From a checkpoint of a small CTC audio transcriber: activation star_relu, adamw at rate 0.0023.
Rows from block 6, named by matrix and row number. Rows with one number belong to one neuron. Each number is 500 + 50 x the weight over its row's rms, rounded and kept within 0 to 999. All counts start at 0. Numbers have three digits each. After the name is the row's rms in percent of the matrix's.
# fc1: MLP up (model.blocks.6.mlp.fc1.weight, 576x192), inputs 0-63
# fc2: MLP down (model.blocks.6.mlp.fc2.weight, 192x576, transposed), outputs 0-63
fc1.466 096:484555518529551421390433510548494519506471524545484483513456536626479615430507508494454528528482465397569540436447500520462434541510551472586470517499536483514593435532554549466580493499455509
fc1.467 090:460537420483572566471542487425550473546481491490551593531523412481498479435460460394527474458470421571458528450438543480597538551512578537509453514530527543514497460423465420484410516527470501
fc1.468 108:489541505634505500556457485443479578470599477503547555518499469485468527541501469521481595510511419499472574525465454501453414543469553549581532609533504476395526478497432568454519536462450446
fc1.469 089:481515470556530553383441478493528495432585443624558517428497537393506505547479477540535528516523481553448517405526453478498518430510468587534364538392453529565463535461556577530520461525447546
fc1.470 102:424561491408550537519478546482478544479422582373549430484523527541464586455541510475454433593586469425421487506466426543518532473453550512547408556498509472444600331433492519466471624546466435
fc1.471 103:495591399509553393476458513517470509551557480513461578436503476491573446520537394486491543465460504542535524514516474563591471414572397385571502563490435509410478488440575475536501539477566562
fc1.472 099:576622474446508455442507616468451535477547430467599537536497443544500538543440467568520527497516468422452507561531555493564509598489536503499482475535443450515499537517475518485470479459433466
fc1.473 099:430603433581626538494598448520465498540564475465451463458508466525439524397492491453544448519522523516455460470500463557478519566562477449564474576503350500510516484514437421477495549567464540
fc1.474 097:518516539547530528509448432517474559444528531534500480489504503508593531478453398545426548635571435498480470495446411591489510495453546513560516564464435504544448558508472535564505536388396471
fc1.475 116:552499425586444549511518505389504595517411490502515547451536468490528457448475421476560570437488548512491543548445441464506554465455563416508529501468480425524547524526600514549574458523464528
fc1.476 093:492526547438495485456475552520398526524420460521495472563562485453488577516546396510478501397547438469508426484496478466506449475454453545469483487485528585586464480557560530527534537493519406
fc1.477 103:523562467482425490547396548406525586563538462529448489421531558541535480470522483514501462490422548488507499466408515532414517489493533445517572516490523461544497523546479548498443514499483517
fc1.478 092:466497523563406557600510482497542460618570461452417544493489526553561503522472446533439546428491468518548529518367547562486499480500575502506467512541517516479513484488432429508482471487418546
fc1.479 103:445497462495543441632570538550553400599529566461500463514492406405534475451616480535436485473482453517608497500646479535441512553496551512521447565504474482565520453491535425511468517463546590
fc1.480 093:491546481457564487440507422531461544447533453481526442486512562420521444480474438482488554586571503519453493486451537493446573511404565525456510561434561562495504485420618435451546467454544468
fc1.481 096:475476582466412556618579509509533516544514450455452538501472447502567595542439471495467565502484477526545436381438509445463480567473595476501459451512495531456448424446544545488544616421502568
fc1.482 098:502457427406437572473523542466511583600496463444440425439574510534532566430455519483484563476580563433475467449520492478543458428483454493461439527445505445493539432484507526530540482479511527
fc1.483 104:448569545448476498498582541502475542489537592567500470546459468542510493504545452505451544487462483506449470369470586460433455541395450425504613522546528492502533498529505553580428499491423536
fc1.484 092:516555539467534444503534505492485478541480421585423489588542494493467535521430438524517460486537389374488510483497520452548589470457482447608510439427448458497451531457454531509527495571425378
fc1.485 100:524456419491468508490519485582505455617528538505449622471388520483462477527592430547441510410352479519563527473636497465497542462484580407566488507507481483566568481497522465552526621536536518
fc1.486 093:536502503551479527507594479513575605547448508536458506557493370578502555476434492494473497442577512498522514461534501492456530492502448421574567475548507463485510385483427459480412514553460547
fc1.487 094:601589478526613514433510571517453540533543510564497498479504478466429493470506515530465547588510362435537526518540581471489386507482490590469561518470521481522473431457498528450532396496492542
fc1.488 104:492531403478554572500472424444407532399461517505495484529536426562484500448496499480400495518514469540470402460588470473524499557548589476523514438454466510474537467507436648475488620458465570
fc1.489 095:445566453515527489470443411522419626476492477543515454545498485498517564481513525516509438527447477426414513487521478524526485408490475457576586454407472550468492546488549592566459598480492580
fc1.490 099:503482481458447559524534481560524517457416463548484482539466478447496575451540483591425609581532513534507468376543475463515420425367509555505539478573487373530532541493532486528521405443438523
fc1.491 097:432510450570469523521475487538474491515516522461447458533486513511483555450443566452534507452539480448407532544435502539529479489523478478607455527511524445482400423474518518509558421594465403
fc1.492 110:512553535446464580561610480444489545576471488459499457568570450543497515530534520453524492503488431481518434557498480458386492559502470537537497490538476438501547456539433490534428566452407488
fc1.493 096:414478531443429447507572523479529455493512489566476551557450437403542500443565515520504482528552471506500435414493621433493408532554579503505622478516601462497492547551488598485428469486546567
fc1.494 104:499495484517422601525559479420442428555463458484392511611487471481508456416487469388493497507535504462507448448529536539559412538499465449431467465489470486473470523460517560619501489461472440
fc1.495 094:532478451422460556519457432505546429465491556505535501530507532568430470529522483550515501520492464517415472568575494443487441455470529428460499550499495360470635498582600402534438471556457460
fc1.496 099:573457503535501478455505487539522598560558544532492529441399492315463457519532494520470439501526538502512483491590520572524568478515518380594462477467504397493507426455545488555512484508551565
fc1.497 104:540497533458489512548498600496444592446480408498500475588481411426461462442429529448510510467524474465430400547522506501474450531536561470570545459516455447522461506515453506575440473535435544
fc1.498 100:494489453412510542489521556449572624440432503575535349548538565581475506548566471572461579395562502413470473457516490567486491439493471457491485482413445342520543429444561502570453496415461535
fc1.499 096:572507539530436522475473572504493533566497424510451534514424498497466542525529433523494467422374411546540530490478515558541375428466520465512538510509536395516502477616534466434559558508476485
fc1.500 092:572495568500524437500516564530355573507531417467524569565467504498570461367527454503522627457479501429458444523518549469520432442382544581476487439431415472514452553545475538430541562500492436
fc1.501 097:502522500529436455547525370480517509516494384480507571470500545515498439584536496443508448460516393501451554443519554607487449520465559506437435532524418576452486553548505444580599576564470535
fc1.502 101:513501541557506438533560473472547543545478478513535551513503372435536548479479512567483598446353483617422493561530490512457492474525438498461469484447500560518574469458554458402540506531477535
fc1.503 093:527451514568413546505614428458509466484441475442439546497503428520472482363484557430431487500523537419536430510518553477432393424417566458459531567583472503494445529433562528600563510537470482
fc1.504 099:481463539520480504481578476535447528568454387484502464460497435435586512553419416448536511488501567450413363473540517599563495495543514504508508448512463494429464447560482505533462482533553453
fc1.505 102:463558480432518464475534584469398489463560489518532481479473498524426510509551536583480476529377453412443481495486497451363430473511480385500559563553537558526450511508500479495485490537443516
fc1.506 101:515500529526560579474463514517533484418515509514502551491521618462530451471470509451500496658393548583494408382482474489602473473539523513498556556586438507451581451460562494469438390510500445
fc1.507 092:589542481431467506498458631550552449488474514521426472545397543606535480482576502519567458492509524517455439486557393487501457498453450476463481537420449474461578435486450526451530416461487481
fc1.508 104:492461443435568437576478496490467522510503527432482507538399431528484561501538446555495467424435460414528462557485474583415506559493488491504495476542469541429499512515449480444569525518472556
fc1.509 099:495571586473450473539509575524479549457474466421501558507530547568623571464505503455429428441532485433457471474513511462463516487448642554593526510501481439521512429473486541450504532436434458
fc1.510 102:510548441536486466443601524545501434515462528483521460544491405538442420434481519547458434440618427532489495500505496525476441509531422439529576540504511396531430535572433531550568470509405525
fc1.511 105:507537442451553520468483429536450424589374531517485486534531470475571539454546554517506492454516507532455449532519457507385569578458480526630538511495482480518518497417589526487439484508471517
fc1.512 091:452468493414511474461548491573609465558446570523559581513460343497470565471528505513469512575412415521562508415544560469423529607441491604522524552592530559520550480512501462417512466463482412
fc1.513 096:479517436541485448489554553559458503507438451540544567482477480565549480521559514410471509467499465524520543385566506418506430521490508537487497564539509485479527436504483518404513552490488518
fc1.514 109:587567503534520571444482485504445554552478445530493533530554479559483537479462489536425624528516499396458478419477433463502455538399521503495494491462535413472479479538551534521558499472505447
fc1.515 107:436518451400550481490569474442538508512508500505525450524457555488493450475603439421552474429455491445510492464485485487513523508532451467464491467464528558528501547520487451499487539617467553
fc1.516 105:527475439498505543485498477450484477513509500430537509395529534458507421499464508522512475611489532494498482534491435589323501536430526403496593600510521405436566545485623480482549454401538440
fc1.517 091:447504492550545534498537448497543452504471564473523541462503530512410598530515566452506524475472505563473476490582432476392511450535503486597529576560516504419629535514462359451494442568573575
fc1.518 102:498536569538510515493495416526443509433544479566578462472473473523500585477526607512412489514490509482490470408511523493544419485427599516605534508591486454432504495467594521475522538466388390
fc1.519 093:472480509469583533545564538615545438383453470487525501447485412468570487465504500443505531454404566488385515493448516484438556460501541560548474390514562521593570493531447476563555576465555510
fc1.520 093:515517414508474495531523513465495466481553443444483476540640481489486386565433475445548567510437487546471512483491516474458543538467534442513457486433536498539470581444517534582477466493442461
fc1.521 096:553478459487476410516618490520614506455457403442533473548527479492449548498507418400558514473488512540558526550587418483511530532549540495469507470549544570486450494457402469477496568468553464
fc1.522 099:566420503414531515466519506495440512409492496474469506450521507532508486466560477487541529495519496484563498526550539629435488518530466488521621498564417497514444448450493424571539583555431447
fc1.523 098:511476435544551507466394544568395592469410495493492463385471381473507496467466459519477617483438516461409526490491460560388448496464496466505419542592459513534481517582441555585572486488523507
fc1.524 092:548472524423462559468463491538488590612540458447481465535565518539449580454353524461459638485514548530421480484454603476585468526425538355462400450441519405496520404540609470479484555458429552
fc1.525 103:430432448468475565527421481549523513439462472441513577439473444541517571442493481474507522489484505496403457484489488502549461477564507468547517548538508496469536505532522500431578557523532494
fc1.526 099:596504540459466603533494546508481525458527537478560554507488562681523550473450488439595566519530511420352499541446415621508478495441423529484506578431419509500613475478443435515539460509408509
fc1.527 097:515428435474431406518478486464569537492512465515481479496490521464524439498552440561472466546448495487617467472536525493461392500480476470461500570512569457504569510447489458502491479443543579
fc1.528 087:478563506523507488517560465502567537660408499547594561542528489437472578440452546426448529474478516527524473408418529388494505465529500542511485439526508535526457526481471532466520534460509494
fc1.529 102:559567531529464463511500404448476586528533479547473513477509545554533497572458510453504507424513486424540559536465469469493480576483539404464523517472459464552541523571591471568535501525502497
fc1.530 096:514521500525577556383537561554491547631477463546549435591532463490541550398472438484385541515535392439555467459572540520511567509441484546507551457516424434532428498488514489536544557521501456
fc1.531 098:546586490496489570526494522561516389540542418520432524510536549514431546486409487445400516523493407582464522407506510447519523534458621463478539545550498494457587544433475474455442454489490491
fc1.532 096:514453463546507527582525489496478524584515465536504593501457419544452528429481431427426581612528516423557550492464410510577596511505440522473512486480434487519495477518453439529587401536462459
fc1.533 109:589535511538531600466511567497531458504430534509510502444492547405544382511489508384562529467438582541450517456507528461584463517522504382502591488574503520397589490480592414527502494568472475
fc1.534 109:452610514601505495449512479564592486569539449545514439543530548429473553533535477513434495436589497481595479543568491540512466433499561454531487493526513410499483469391529487577521450468469477
fc1.535 102:437581490509513534493448486559523603504511504409514560630484527491380553441467523419501538520592458520465438401445582452552406595410555503601539445452512422506479513427525482486532524436406481
fc1.536 102:458580531377468523523500474501469527523493493526476536587494566463575575495533467523490509510448440493495506542492539587515479528475545463473526497568431406559449472452584522524436570386456585
fc1.537 102:519571497481547614494494529560497536486492424567544398516513562569465484493508448454476655500482406503537494505564531527451527530441494459546487449580469493471550550446527522503487613617477492
fc1.538 092:539611527505476545413490457599540454504531458550525517521491522592482454526412467425483459603515385541517469478490532472565418468509502404542541581507561486546446504455602488448407457581445441
fc1.539 105:421589457501527533455532546452525505510427473429503408439485484612519558494412501517522537504498395508431537554438497538392418497525553563474457452489463552451583417439442480569486559456477599
fc1.540 113:494498489428397517511493482527369503474526408488441437525527528506431517562603418444546537524445430565413430525502531504532496510513508456459444538569482499507495535513542516471511593499465524
fc1.541 100:496448442447509521466522524452435512517456392482535544560448535570487507535497489517551493449488488483564579482544642476494562478399528438522470522549573475533472518522642481529496447503468462
fc1.542 105:445570487527469550483598404482520526487527518484541458499506510525483574437469423455462578462566477574459516503576471569563462543533575523592539500515510478510502473451436547459429495575488422
fc1.543 095:411525550451401549510522512551545435496455436584370510476496462519473530527445521459402617506503527480440495420401467444421412455470559375518410534459555510471569549526558533516504516499558486
fc1.544 105:501498473520534600500518512425536553522422478489560455525478570494461502427607501541525477536448447569515422585509439494452425490482470496457531540540492465450605491469532398475509451568515546
fc1.545 113:538489506614438498508508454598512468525451531509503556525523456531564532513543447449437564547557520525505430362572457474503444454447440491492502455558459497501620479615512537479424530462537459
fc1.546 102:513473495523451538479642434470514506436540431533443471491465568490564475505493503534568480467531510548492479560453508587572579435443508461540490523429416463474493549491585439517556488496480559
fc1.547 095:443518461541559425506535507448469487485526567504495547530497457460436512499500560513435515553507454549487560437444486545502488515544508503621575534540556495511494547497435486516542507498521578
fc1.548 103:504496472518482553473540498551492493555464566596503458494562497543476468417494484537469555565583465435439508454525485467514470428472568436411591595434499385495571462425552508423523513493480506
fc1.549 106:595488445519487556508453523546532456485556529423540536430551500577467604563443498393467581525468467506457460489493527502543503511553494459523536506575442460361493448499504424416563579483537514
fc1.550 099:479510472489548423514498454492526542580542563565461560443500502447535558460597446523517508544413479376518498558542514558464535455516500514630459485536485416393449554493536597419502502559473461
fc1.551 092:547558440508474541546485483476548484529500515540550520517491515555559524533482534500534471483558498493481509434445471492537406479500440503587426553461498344546537417553424419456599453448485434
fc1.552 086:424544411542573540479536442509597474470511509461500488479460538566557552570476486520434410483484524594469371439570460564578489481514507429565526447520542401473546537541539547499491482519498516
fc1.553 107:445532559555496545527458522527500453495405518465466582473509492551445536474515467433507562587579496469487460448489439473465450595498494484471617505530514458438509485475484502416520541589546392
fc1.554 092:492475508438436463610527471466449495486537561496422433639456523440482474396559551487531512452483472445555501528468571435424467490398421548486542481447471456529513468542545504470469542542450484
fc1.555 101:570513503566462557669430448438543500462414480507414538471543515533497517451619477468499494598450495511566430520465539477490506494450530452509467507624451546506464510561500538475530459590449535
fc1.556 098:454511583451494506540530489569507537469426426462533426509541430405503556505480485451466471481488475494471498467478489485571481486439578422537534475529508526499466530468604495406538487590419541
fc1.557 102:410463501473556450510580492572444543588534522384486548470447460526445609400455556516460481563515523448543471481404524456410502570480528518567556522458426459501500447544424403498481457469507456
fc1.558 098:453511481483507485466573519495478564487503548476517575480476472464567518520478428437494531455497485569458471516478528561516497431524549533528597393469478514452564478423534499448531671459486622
fc1.559 098:533550490517554514453457512445484444500542446423543449513480463418418447585497490524460484425422489558420498380534518493506512505497533430463528553597538424501497512506561513468436460526412562
fc1.560 098:561447414456498532474489627487512500458499525529490421606453459451441486471586436472464551517453429530498531543593486450399494511479518516544634624522398445464529499454494502453474496450431521
fc1.561 097:496464526399520484558512427459546479605529516458434533485509560549506432409537495454573469530468427441544468558468515574498551555475501433520489468449460448426616496558507403453409425588461569
fc1.562 107:464510317525549451560451569564419419509446519495532507540453416469503544502501497546421591486477364505478590435473517467452455470480556517466486399585463591501534433550497534583472500473511534
fc1.563 099:550491535528546605589513497480586587468451435430591506459567448420527510388487507458566475567445518521456470464423522452494440446482516565516467578502462511482550467489495549522474509504507461
fc2.466 101:569409459450439523568485452380586475476537449576470620373461539478565566542554463469455437489495519509424549539510588556491536467506519401533498560563456546518530573512413494536516547404454529
fc2.467 087:535494515459439479434485459476575421467467609483472423605597492501384494494505508520432533508586551487509529455511478523449532474506482507571489494517405422622495513513546476439570347466510438
fc2.468 101:468450544439504487514393606547450517449575433532481516525364475530579530537441420506575518517505524440464528484548509504562522516555526507534415519442552472472455453502600485564473520481462442
fc2.469 093:479449571508475555555427532522492526522499546422490469476486566465573554485540469483445481421456550465570387549458490490441485450549508431521606480601447550507517497418586500454562582493462500
fc2.470 103:466425543520505504492604533481466461504576472486387443408465499590554477451494509480538395481475454538553569446550432530475570559516474493439559461378558507539476531371532556525516490445586542
fc2.471 102:481461558520490446432428477506470484463500584489494481501568544526416479590492542537521458497530428472468547520483459428474516502500500594551490501510473386519368484525461512501494439473503410
fc2.472 100:425474533570461482514498513512579511404543490526418444516460498496529503558459454533510500428425541536500436405492502473474504468533453546511522525557486579500543449534460512543504516562505445
fc2.473 102:563568475414457508512436442478504441453500499525493519579534482467483494512528517513486453518436521508505521461473471449532464369465500572498622526517506514386462526495469487513607569494531478
fc2.474 100:505469486519416513416527560519567428560441568455455388529462521449499524488484464537513480413450497428573443501506555408507498517526457496475586453583532486463433548513528463552464450557570547
fc2.475 112:480439513474408486476437506501547541373521502506533489494462454616495552466486523382469497546523524586534562566465493579414579486511512459481489453460475481524470581503439482495542427476491493
fc2.476 099:519500504440499496454377507526482488562570489529455527565620505519557500472478474481495550550418520481562532562478484577543457615479472505493561492533532431449511608482509523487447450474495490
fc2.477 105:447486427457449551460502447517518498512462511438526508547436505622522513480524462494462452508537496518525465549433516495592498486481443495520604465494422542507494509502568522404566486467518509
fc2.478 093:503458446504476636458495543487466476473561498542507545503526497469478455451467451449419446552509583406437531389616549439566520502517486468507522475514571470588478535534573465471526431527498562
fc2.479 107:489500443483551559569511439584487531556513545477576390478508469545518512567600433505562471459526549494492413468508556506530477460519412496465393450482552505470525466603432602548544473453456509
fc2.480 099:506500458417538480549505445525490510542465559513448484527436402606541599425556473514510523444544500558536537561447518504406543459450495474479482461424425503542562487590385528558497520511484527
fc2.481 098:536498424488401476467466444495454559478520508449427502516472478513517403526441515495517491439498486482471535533472543564510503437518512500568592553513562467528502512535520409518535477565619403
fc2.482 099:571507572480471492506502559530446488509497539524511555549441583481502515471410480512501542514492531501527427434472486529546544520531550398561622445515506416459425625524513582555510538503600458
fc2.483 104:561483441511489479496426536600511510490532430510407501506526496532463401415503480454440520461497508475422595519549409427514463458549440512447596441508507458446429446401499541575475519557452468
fc2.484 099:528448540501471554524500405614539558565449535509508510495485517553497523530533491463586538417419552557516524497545559561518410535526427516452433508582499494549541539493533440572495546472506497
fc2.485 102:537525515520536517459589544488463464452607546487592420450341481508523509500426436582518587546505511446505483579480500540564521470516494555533474520537479548486460486404552433568438524496490502
fc2.486 105:399467464452559529509418542564528408487591473468447482616410549483557585567500408498439439608497537533487501478495443494501484516499546496422548538487557456517519483450552556429498545456465461
fc2.487 095:402580517511438531592459480490495570476529564519448611459421453449556580571513475392588478472453564559476540530538409547513501517509555499575492481513482421480463547534521498457428497480506480
fc2.488 102:533482618465459464470514393474511507422540550522425477455449473558413509523429550584516535418530514521562534518575480484420367529497595452408486510424464589527463518513474490497532533501490537
fc2.489 095:574580446591377458460559515513483497598454551524500590508512538520534493538476491515478554444503572486538512538471542491551455582499544520418533591504478439477455428431416474513538498476626494
fc2.490 092:458416443512553556522488466448474506478471546492500566512424455551496485406459533479474538425530513518483579466535446503501459488492439462487460393500513500564618376565472467424509575558478535
fc2.491 096:533523462383510456507563509456562446504460490568561595507445419570513487461548485492386534525464434592542552417534573528539573537499505441458473464451549558473498507497450507505587499478528538
fc2.492 110:446357507520440461435510497482470579403520601526501496518420530513466425600493601555603461502549533480420490482509418548495538505471488483523495446457471507483511532477509519482516472487513546
fc2.493 100:457432460539537512511531530544508511570529548527491489474416584533452474497451494562465433439593516483522523528425460581470490513498486572414591508521513488423533487444515463522574467524467448
fc2.494 099:521437451414471466472422468460481504559472510460539503469550438522628448519508546560542464522388536544572511507513510462522518534469566610514465516471504546508520598442500632611457395502554493
fc2.495 093:533532455568480535444478442518425547449589480346461526486460453539534517449484497492490495415460462495523538566486458517475560626519516430478484488487596508551444487486441463559508555458501590
fc2.496 095:513503486424516563486416480512448549429442437364513539584491528577444471431514523457482481565473460504501561466511566436501471454519497578403436382497511520488480550514559509546391480486567477
fc2.497 100:429488496515493564455405528480459506471465443502537450524514537528481511556502449526477476518568611476433547448469493571431630543504524472498434580557417451485591548518466543499493485457458590
fc2.498 100:482502494427597480544521487431534574518478530432481560465464449437470477498473426538418464552436546471494597501501435576472527534478501520402500493474563556481452558524524436493508422453494476
fc2.499 103:574463466523507464481502460436507532455508565515510524497495489490514432413491485461563499494537541462514565447465354548469523458474440457509452462422603519598485513531483500565547504583458515
fc2.500 094:471543456398522472526591444543612372503553552489474504445495487544450500481469472509538496520424521540554501479489412551460565510489526370502524625512511489459553504474452405500490505488544484
fc2.501 104:583506507501354457501473575540496486396454476545521494527433552535467575483527528466508501610531508444492504513620501449547495488394509624569486422463533515513526392491531484536423425480494464
fc2.502 102:399470526465434535531511511509504573542454591478475372500467528509501511493548450504516479519512539483517445402506499465539535542569581428437566553542460433505476466587450532395545463480516533
fc2.503 096:438598500414484468512536532545414589644471515458487512469532521522573437484521408602431510482435490582513391414555489477444459462507534445499481428486611418493495567575466588540481437495565485
fc2.504 095:535549536519524496541439517535421398527511494515479553575512504456471576498449531518541458594580498498539457631473410487432411508393465464522552434447533545540574524436499526488538471492363580
fc2.505 100:457591550551489501470497521496431485389460539588451549494401418448505423463536515520521464490560521478543478456450518401529497506594489551466495458522496403572547536516497543435435497496560543
fc2.506 094:596552564507499490473490500536506506488499568495414501543427462421459388530507467441492491501480566566543548415464535455558405462518565571464496541540418444526485486546463507475468543430519489
fc2.507 095:486450458473619419541474456465533528515518468507428477574425465484462469464445602521444547517463549485451551355498500569466518386520501478507518520542538487512449535500453457546485521455562476
fc2.508 107:550499491579556528442514431483470474509509458549574557442442519449474480465525477415526459486492558546514513420616429568471532594514451451482346511531465525522593508555570462482511485543503475
fc2.509 096:548518509566510441584498529558487494541517441484520499425480432520548470510481497564496483512509467566501477571449533490477498392489405441500525521550505480607573479526479441516483611622458492
fc2.510 101:428507540503495524488465529473522554426564533367442501497496510404435601491472474508601456508491579539424549504613502503501551561458601517545405551504405480515527448562491423484481535497510494
fc2.511 101:446503548415583505455500537499548506526435364563550455496530557519438525453518532501596442524466522466480478511568486470582561594541449447453422536547533464462523463487542533480469475556532518
fc2.512 099:556451462530414531516456506445477559465566359560415527507467563502635496499492556528596505496487560504440520511407529499540462510501458466445497466452374499460532509562581493583484504521451584
fc2.513 098:470484523400417528536538478488551512490529477520450479508478431474525458486461513487465581581483592456419552470469439518524602534546470466459517486545559600505406578529507475580515422487487529
fc2.514 101:514503491475493527508551468508485486500467587488473606522459601466574609490433417489488523447405509478639466489483472476534566600520482504435516438428517455486515535493556580512566468515599493
fc2.515 107:502571562520420491540530433393550522478556497470578434562439519439465546444499515537485491516560473526481554558424581439584462500511483522458499489542512470498504420558437454489501561520535470
fc2.516 100:475532469474446566525527513482495482481549496510558481566527473451486465507482512504478383555471549551565505563557545468558679536505493647426481424545364546518512591573466445435455520458517495
fc2.517 092:473566555467476454508509462523419547445551400612485492553556457562528480518585522526448480504495491494520429493446607460595379520419475609429457479443426448486361531494588573498443510472421451
fc2.518 098:457464427493453572499643564501476436510485596438503578457511470499468488479502453429489475517537503536555435535484507553496468515473507510432522392480619487518551471534461522511458480481472462
fc2.519 098:495555507534475362526541544554474550606537542572402487496468563442467526498526510533495542559561490489537537449464488464509455516505422524472488491498479428543551456405538499503483443501570557
fc2.520 100:539458543505532479493555465518453464423522510473500574446455468468514458476560478555543492512579510441484609522568484493494507470514517614472545592501496529498556341410463516513531547485529424
fc2.521 102:438490583422518472533482499474455463487531527538555449451502501544467524572472505574453471513414452523574426520473498519445542455530554436485480505443385496458454484405576518444496444523470582
fc2.522 100:492609451424472558504539486483436496528457511542525496475495478527476462489530492486459478486496481572464444510565516603507480564574513514433381505528517515588460592576408519494483485546530552
fc2.523 100:452543442542508512542592427509534431529501481596509499503501567551470465494536540383460549487523475444563421497468442472540544449495551489528544452452631497449587471414554526472460452469473492
fc2.524 093:483441448437504453475552479439509518505492585407547519506520507578480571409509455512552501504430464409456478402553483464573481542499565464533463549487545462481509574492425580474580448572593508
fc2.525 099:448520514582438383475488556477513527487495506432499496457512403443553456611415537535508461528464488430429526422539551482603455480521540575593495575549458483550468515517405471546616478498422511
fc2.526 098:496462516503525505514525565558449465570437542532488539462485446465423474490533478548511492528448530517490490456527477472505434523491512513495444456518507481486486469479531559588512486524540486
fc2.527 097:545502488490416584425569562475541562546482471496644443501630502612522452517459550486483509514483463481468532539527513468453463472507466469541607476487534582461519543491486487518419550620517384
fc2.528 100:534527434486462501486443457459462472416594473437443524453476527524568473446458593583519472525444470556531539545605535640492559536566458492522487563557474527464469588488516515549496538593405505
fc2.529 103:447518568494544467493530436488523599449488507468549501498493457605497504528412418506595586502493536482542459615462500583509536467536440490588484493501402515477473438498388475422478473498453461
fc2.530 099:535451472638460468499521427451566497449531531587452503466431451540510422523527592521499504436516390517441450515428482563514520483484467507434525493508484549476445489585604423487502495519566582
fc2.531 096:454594634448470428509596447480629561492454523482489503476468527558394488437413545524375492475541555485570545513449550492490506514460466421553441437585497512467530560493451560462476491499498546
fc2.532 095:418493548502439454480423497493467465401399541475538501457481538470519446531595505588452509514482552570491491472654530532479458598553550502491625467592438520573520507510516524511386580529459529
fc2.533 103:483464479585638574430491532527547610557497473489477474580426518467396467476583566569508547504486586542503561401480500435470505485537443478519522465489402407622486496524505616565414492492481466
fc2.534 105:591475535611490570570537457600529500570460457468439463394478447544489591562525456572494481535531478476424514520548491504529498474476551504508411500500526541459606471525487515542486597494495515
fc2.535 098:561416476456462474446481432523450500547526457439509498431465541434437438654503458574505554578567509486500617487511490415543491458491418549499537542480534564568504520470520556469590317429484517
fc2.536 099:504514471544544520479514481466521611506496395455502436540499462530503484498497442577533449454547603520553545526545451413550462482498534488524431445502591431502525466506509444502551612463551480
fc2.537 101:489553541481416564510537550591488519492489494460433420459343488430516417509545565481433546502554504483564515453569467498503466533443547537486557412565537548448522559465526469522361471538550521
fc2.538 093:439443590515472520600501492564518570487489567456500490477472618480526544487513469489519559495525522515543478453495486544416491511531515521522467360499523587480478529544491581535597586480554499
fc2.539 100:500472461526463428522499499459503448497562476534461499518428483567473464523476510550471522565560528523494467410499546485439515559492426597408547602443503507498473462445515452428506486496557465
fc2.540 106:528472483520473491460457539527494517544536411526534530540435448571521545490494474474535473452458410514495566565546411504498472515504484509433532476403461555554486483615477524544489525509574511
fc2.541 098:503526496473477511508431399527515577446405526509414482460425438472457504535519525572508501509525445488476534531495398521490459510495539528528504476459460514404439497485450462531489533439545537
fc2.542 099:520393521455515424481443466552535552459545575496460489453429520547480428566478447528578446470538496404430546451575446447489543598416527499528505514447515548513495554566550478467456605575484537
fc2.543 098:513502492561529442552556426485533450529507508502445487412508490412484541522492432437464518452495535591550549445551424453488455534567515510516566596547487545588565506538383483558501393484454521
fc2.544 102:488498539402561464485466446562427418504510523523484507503548492466532525505464497420543509426529583523532434392541583483486550426497507519507468515563521520494467512574472550530541539436447481
fc2.545 113:462497465541503541460510418491531482446532390392472514590440512484455440410443517434468535513601524564622551502565538488591473509527458448537520480528459435520474483490498476478449469545569503
fc2.546 105:412540448450559469499402489458495495483466444533472501489543492427520574488507517411505463466464531528563541458527456537515543523556530436573567507504473480635551519441467532500505427417483475
fc2.547 095:498475508494499430462477463439536475460481460495448438452468548445454446551422624473499497470492593489518487491525459422458528421497482554616511497408583510492531482516491459523423530551514415
fc2.548 100:503509538519480465487441478532527409498546507523468510535371520576533466518507487508577539519517604477638557552482548548376545502529440485489519532576531516390404464499496444495455443505589427
fc2.549 103:444509525556510469513562507446580588629453579398541571427489535381451500481479559526540547437422561503601464446536475455555518554386494463497541533548572492522473542519492511531434482514524491
fc2.550 098:605424523577497566514569523479429483510500441506496558434507459439511426556507524453549548527563542584574430467476502545508436498466486477456506454422401534507487450482460518514514501516561404
fc2.551 091:603511529532482488579475429530604555444455385572575423591467504418564483539507602521435463500438592492423503600479461520449492458471423517427465437429499513468504577497479466550425562474522530
fc2.552 087:422461610489533397535399480536515469481441540537499529486603452383482482489509490480553536571514427497625604515553567531509502570472536556514423564543430559479502502468469470522507482429519423
fc2.553 108:514448504517518458400457535418569538549476501474442472523414497360503553479458544485492432474400575473498538466548511498612538576546456547450493450502605485486481466597568498534469456511472430
fc2.554 090:514557461574426511450477420460487479550498479535476503385608467462416492583421441497500467570527490483457523479438451472536523508499570453470433570588521518540498508470524554569491541504527523
fc2.555 091:596437519534486485479455496531335506436544473456485439435361426455518493516410447460531519510439526496530538469529514521606551465515438538425516553458515500503483461517422454535527508457560532
fc2.556 102:491525494447554520471571571439510538518450471488446468462458513561460514439528490410524538448627551433414571506524531442424419529512502492544476467526466411465430458531453548517446535569438539
fc2.557 098:540479556506455599473485514503501526388565496589543524574307565523437531414491506445528510481479534489492484460451478527616526443491464475425442425554398492533436494517541554444428532411544406
fc2.558 095:463509472475479477441418458479457498462445504483436536505375436559444447461455502549534538536458581465505454527479493458584444498502512457423498522499511493491463605526537577469511482461481495
fc2.559 095:569542489572489469429581537510545534563570415562511467569427582487556482425494537509473466475497490501491463610478451492512474497440566605539515484475432506503477435481459497427553491550540523
fc2.560 096:508530551478417464617509413534531538539508494502544538561507485431525515471417537518461538395474565537417581542446443541543561529539514527521438370476438474532530518588466608478437493486520437
fc2.561 096:488553511461487629550492476480553434463533454574548481548546511541466564565505491445478463525600537491454545572542559514478526511490445539520425387570489456423425538453600605469508566593513514
fc2.562 105:437510488527493449495522414477610512601571435418523432542481534454422502439459519561534493537491500506446484536447545503512449486540448525546508622451455460475527519427569545429510470522551459
fc2.563 099:433463471525461578497452438493591464471568579453514507455425569478465456520504484560523496457488505559498525474529516458496442527505487508451562468470494502493504528538489487501497589525444488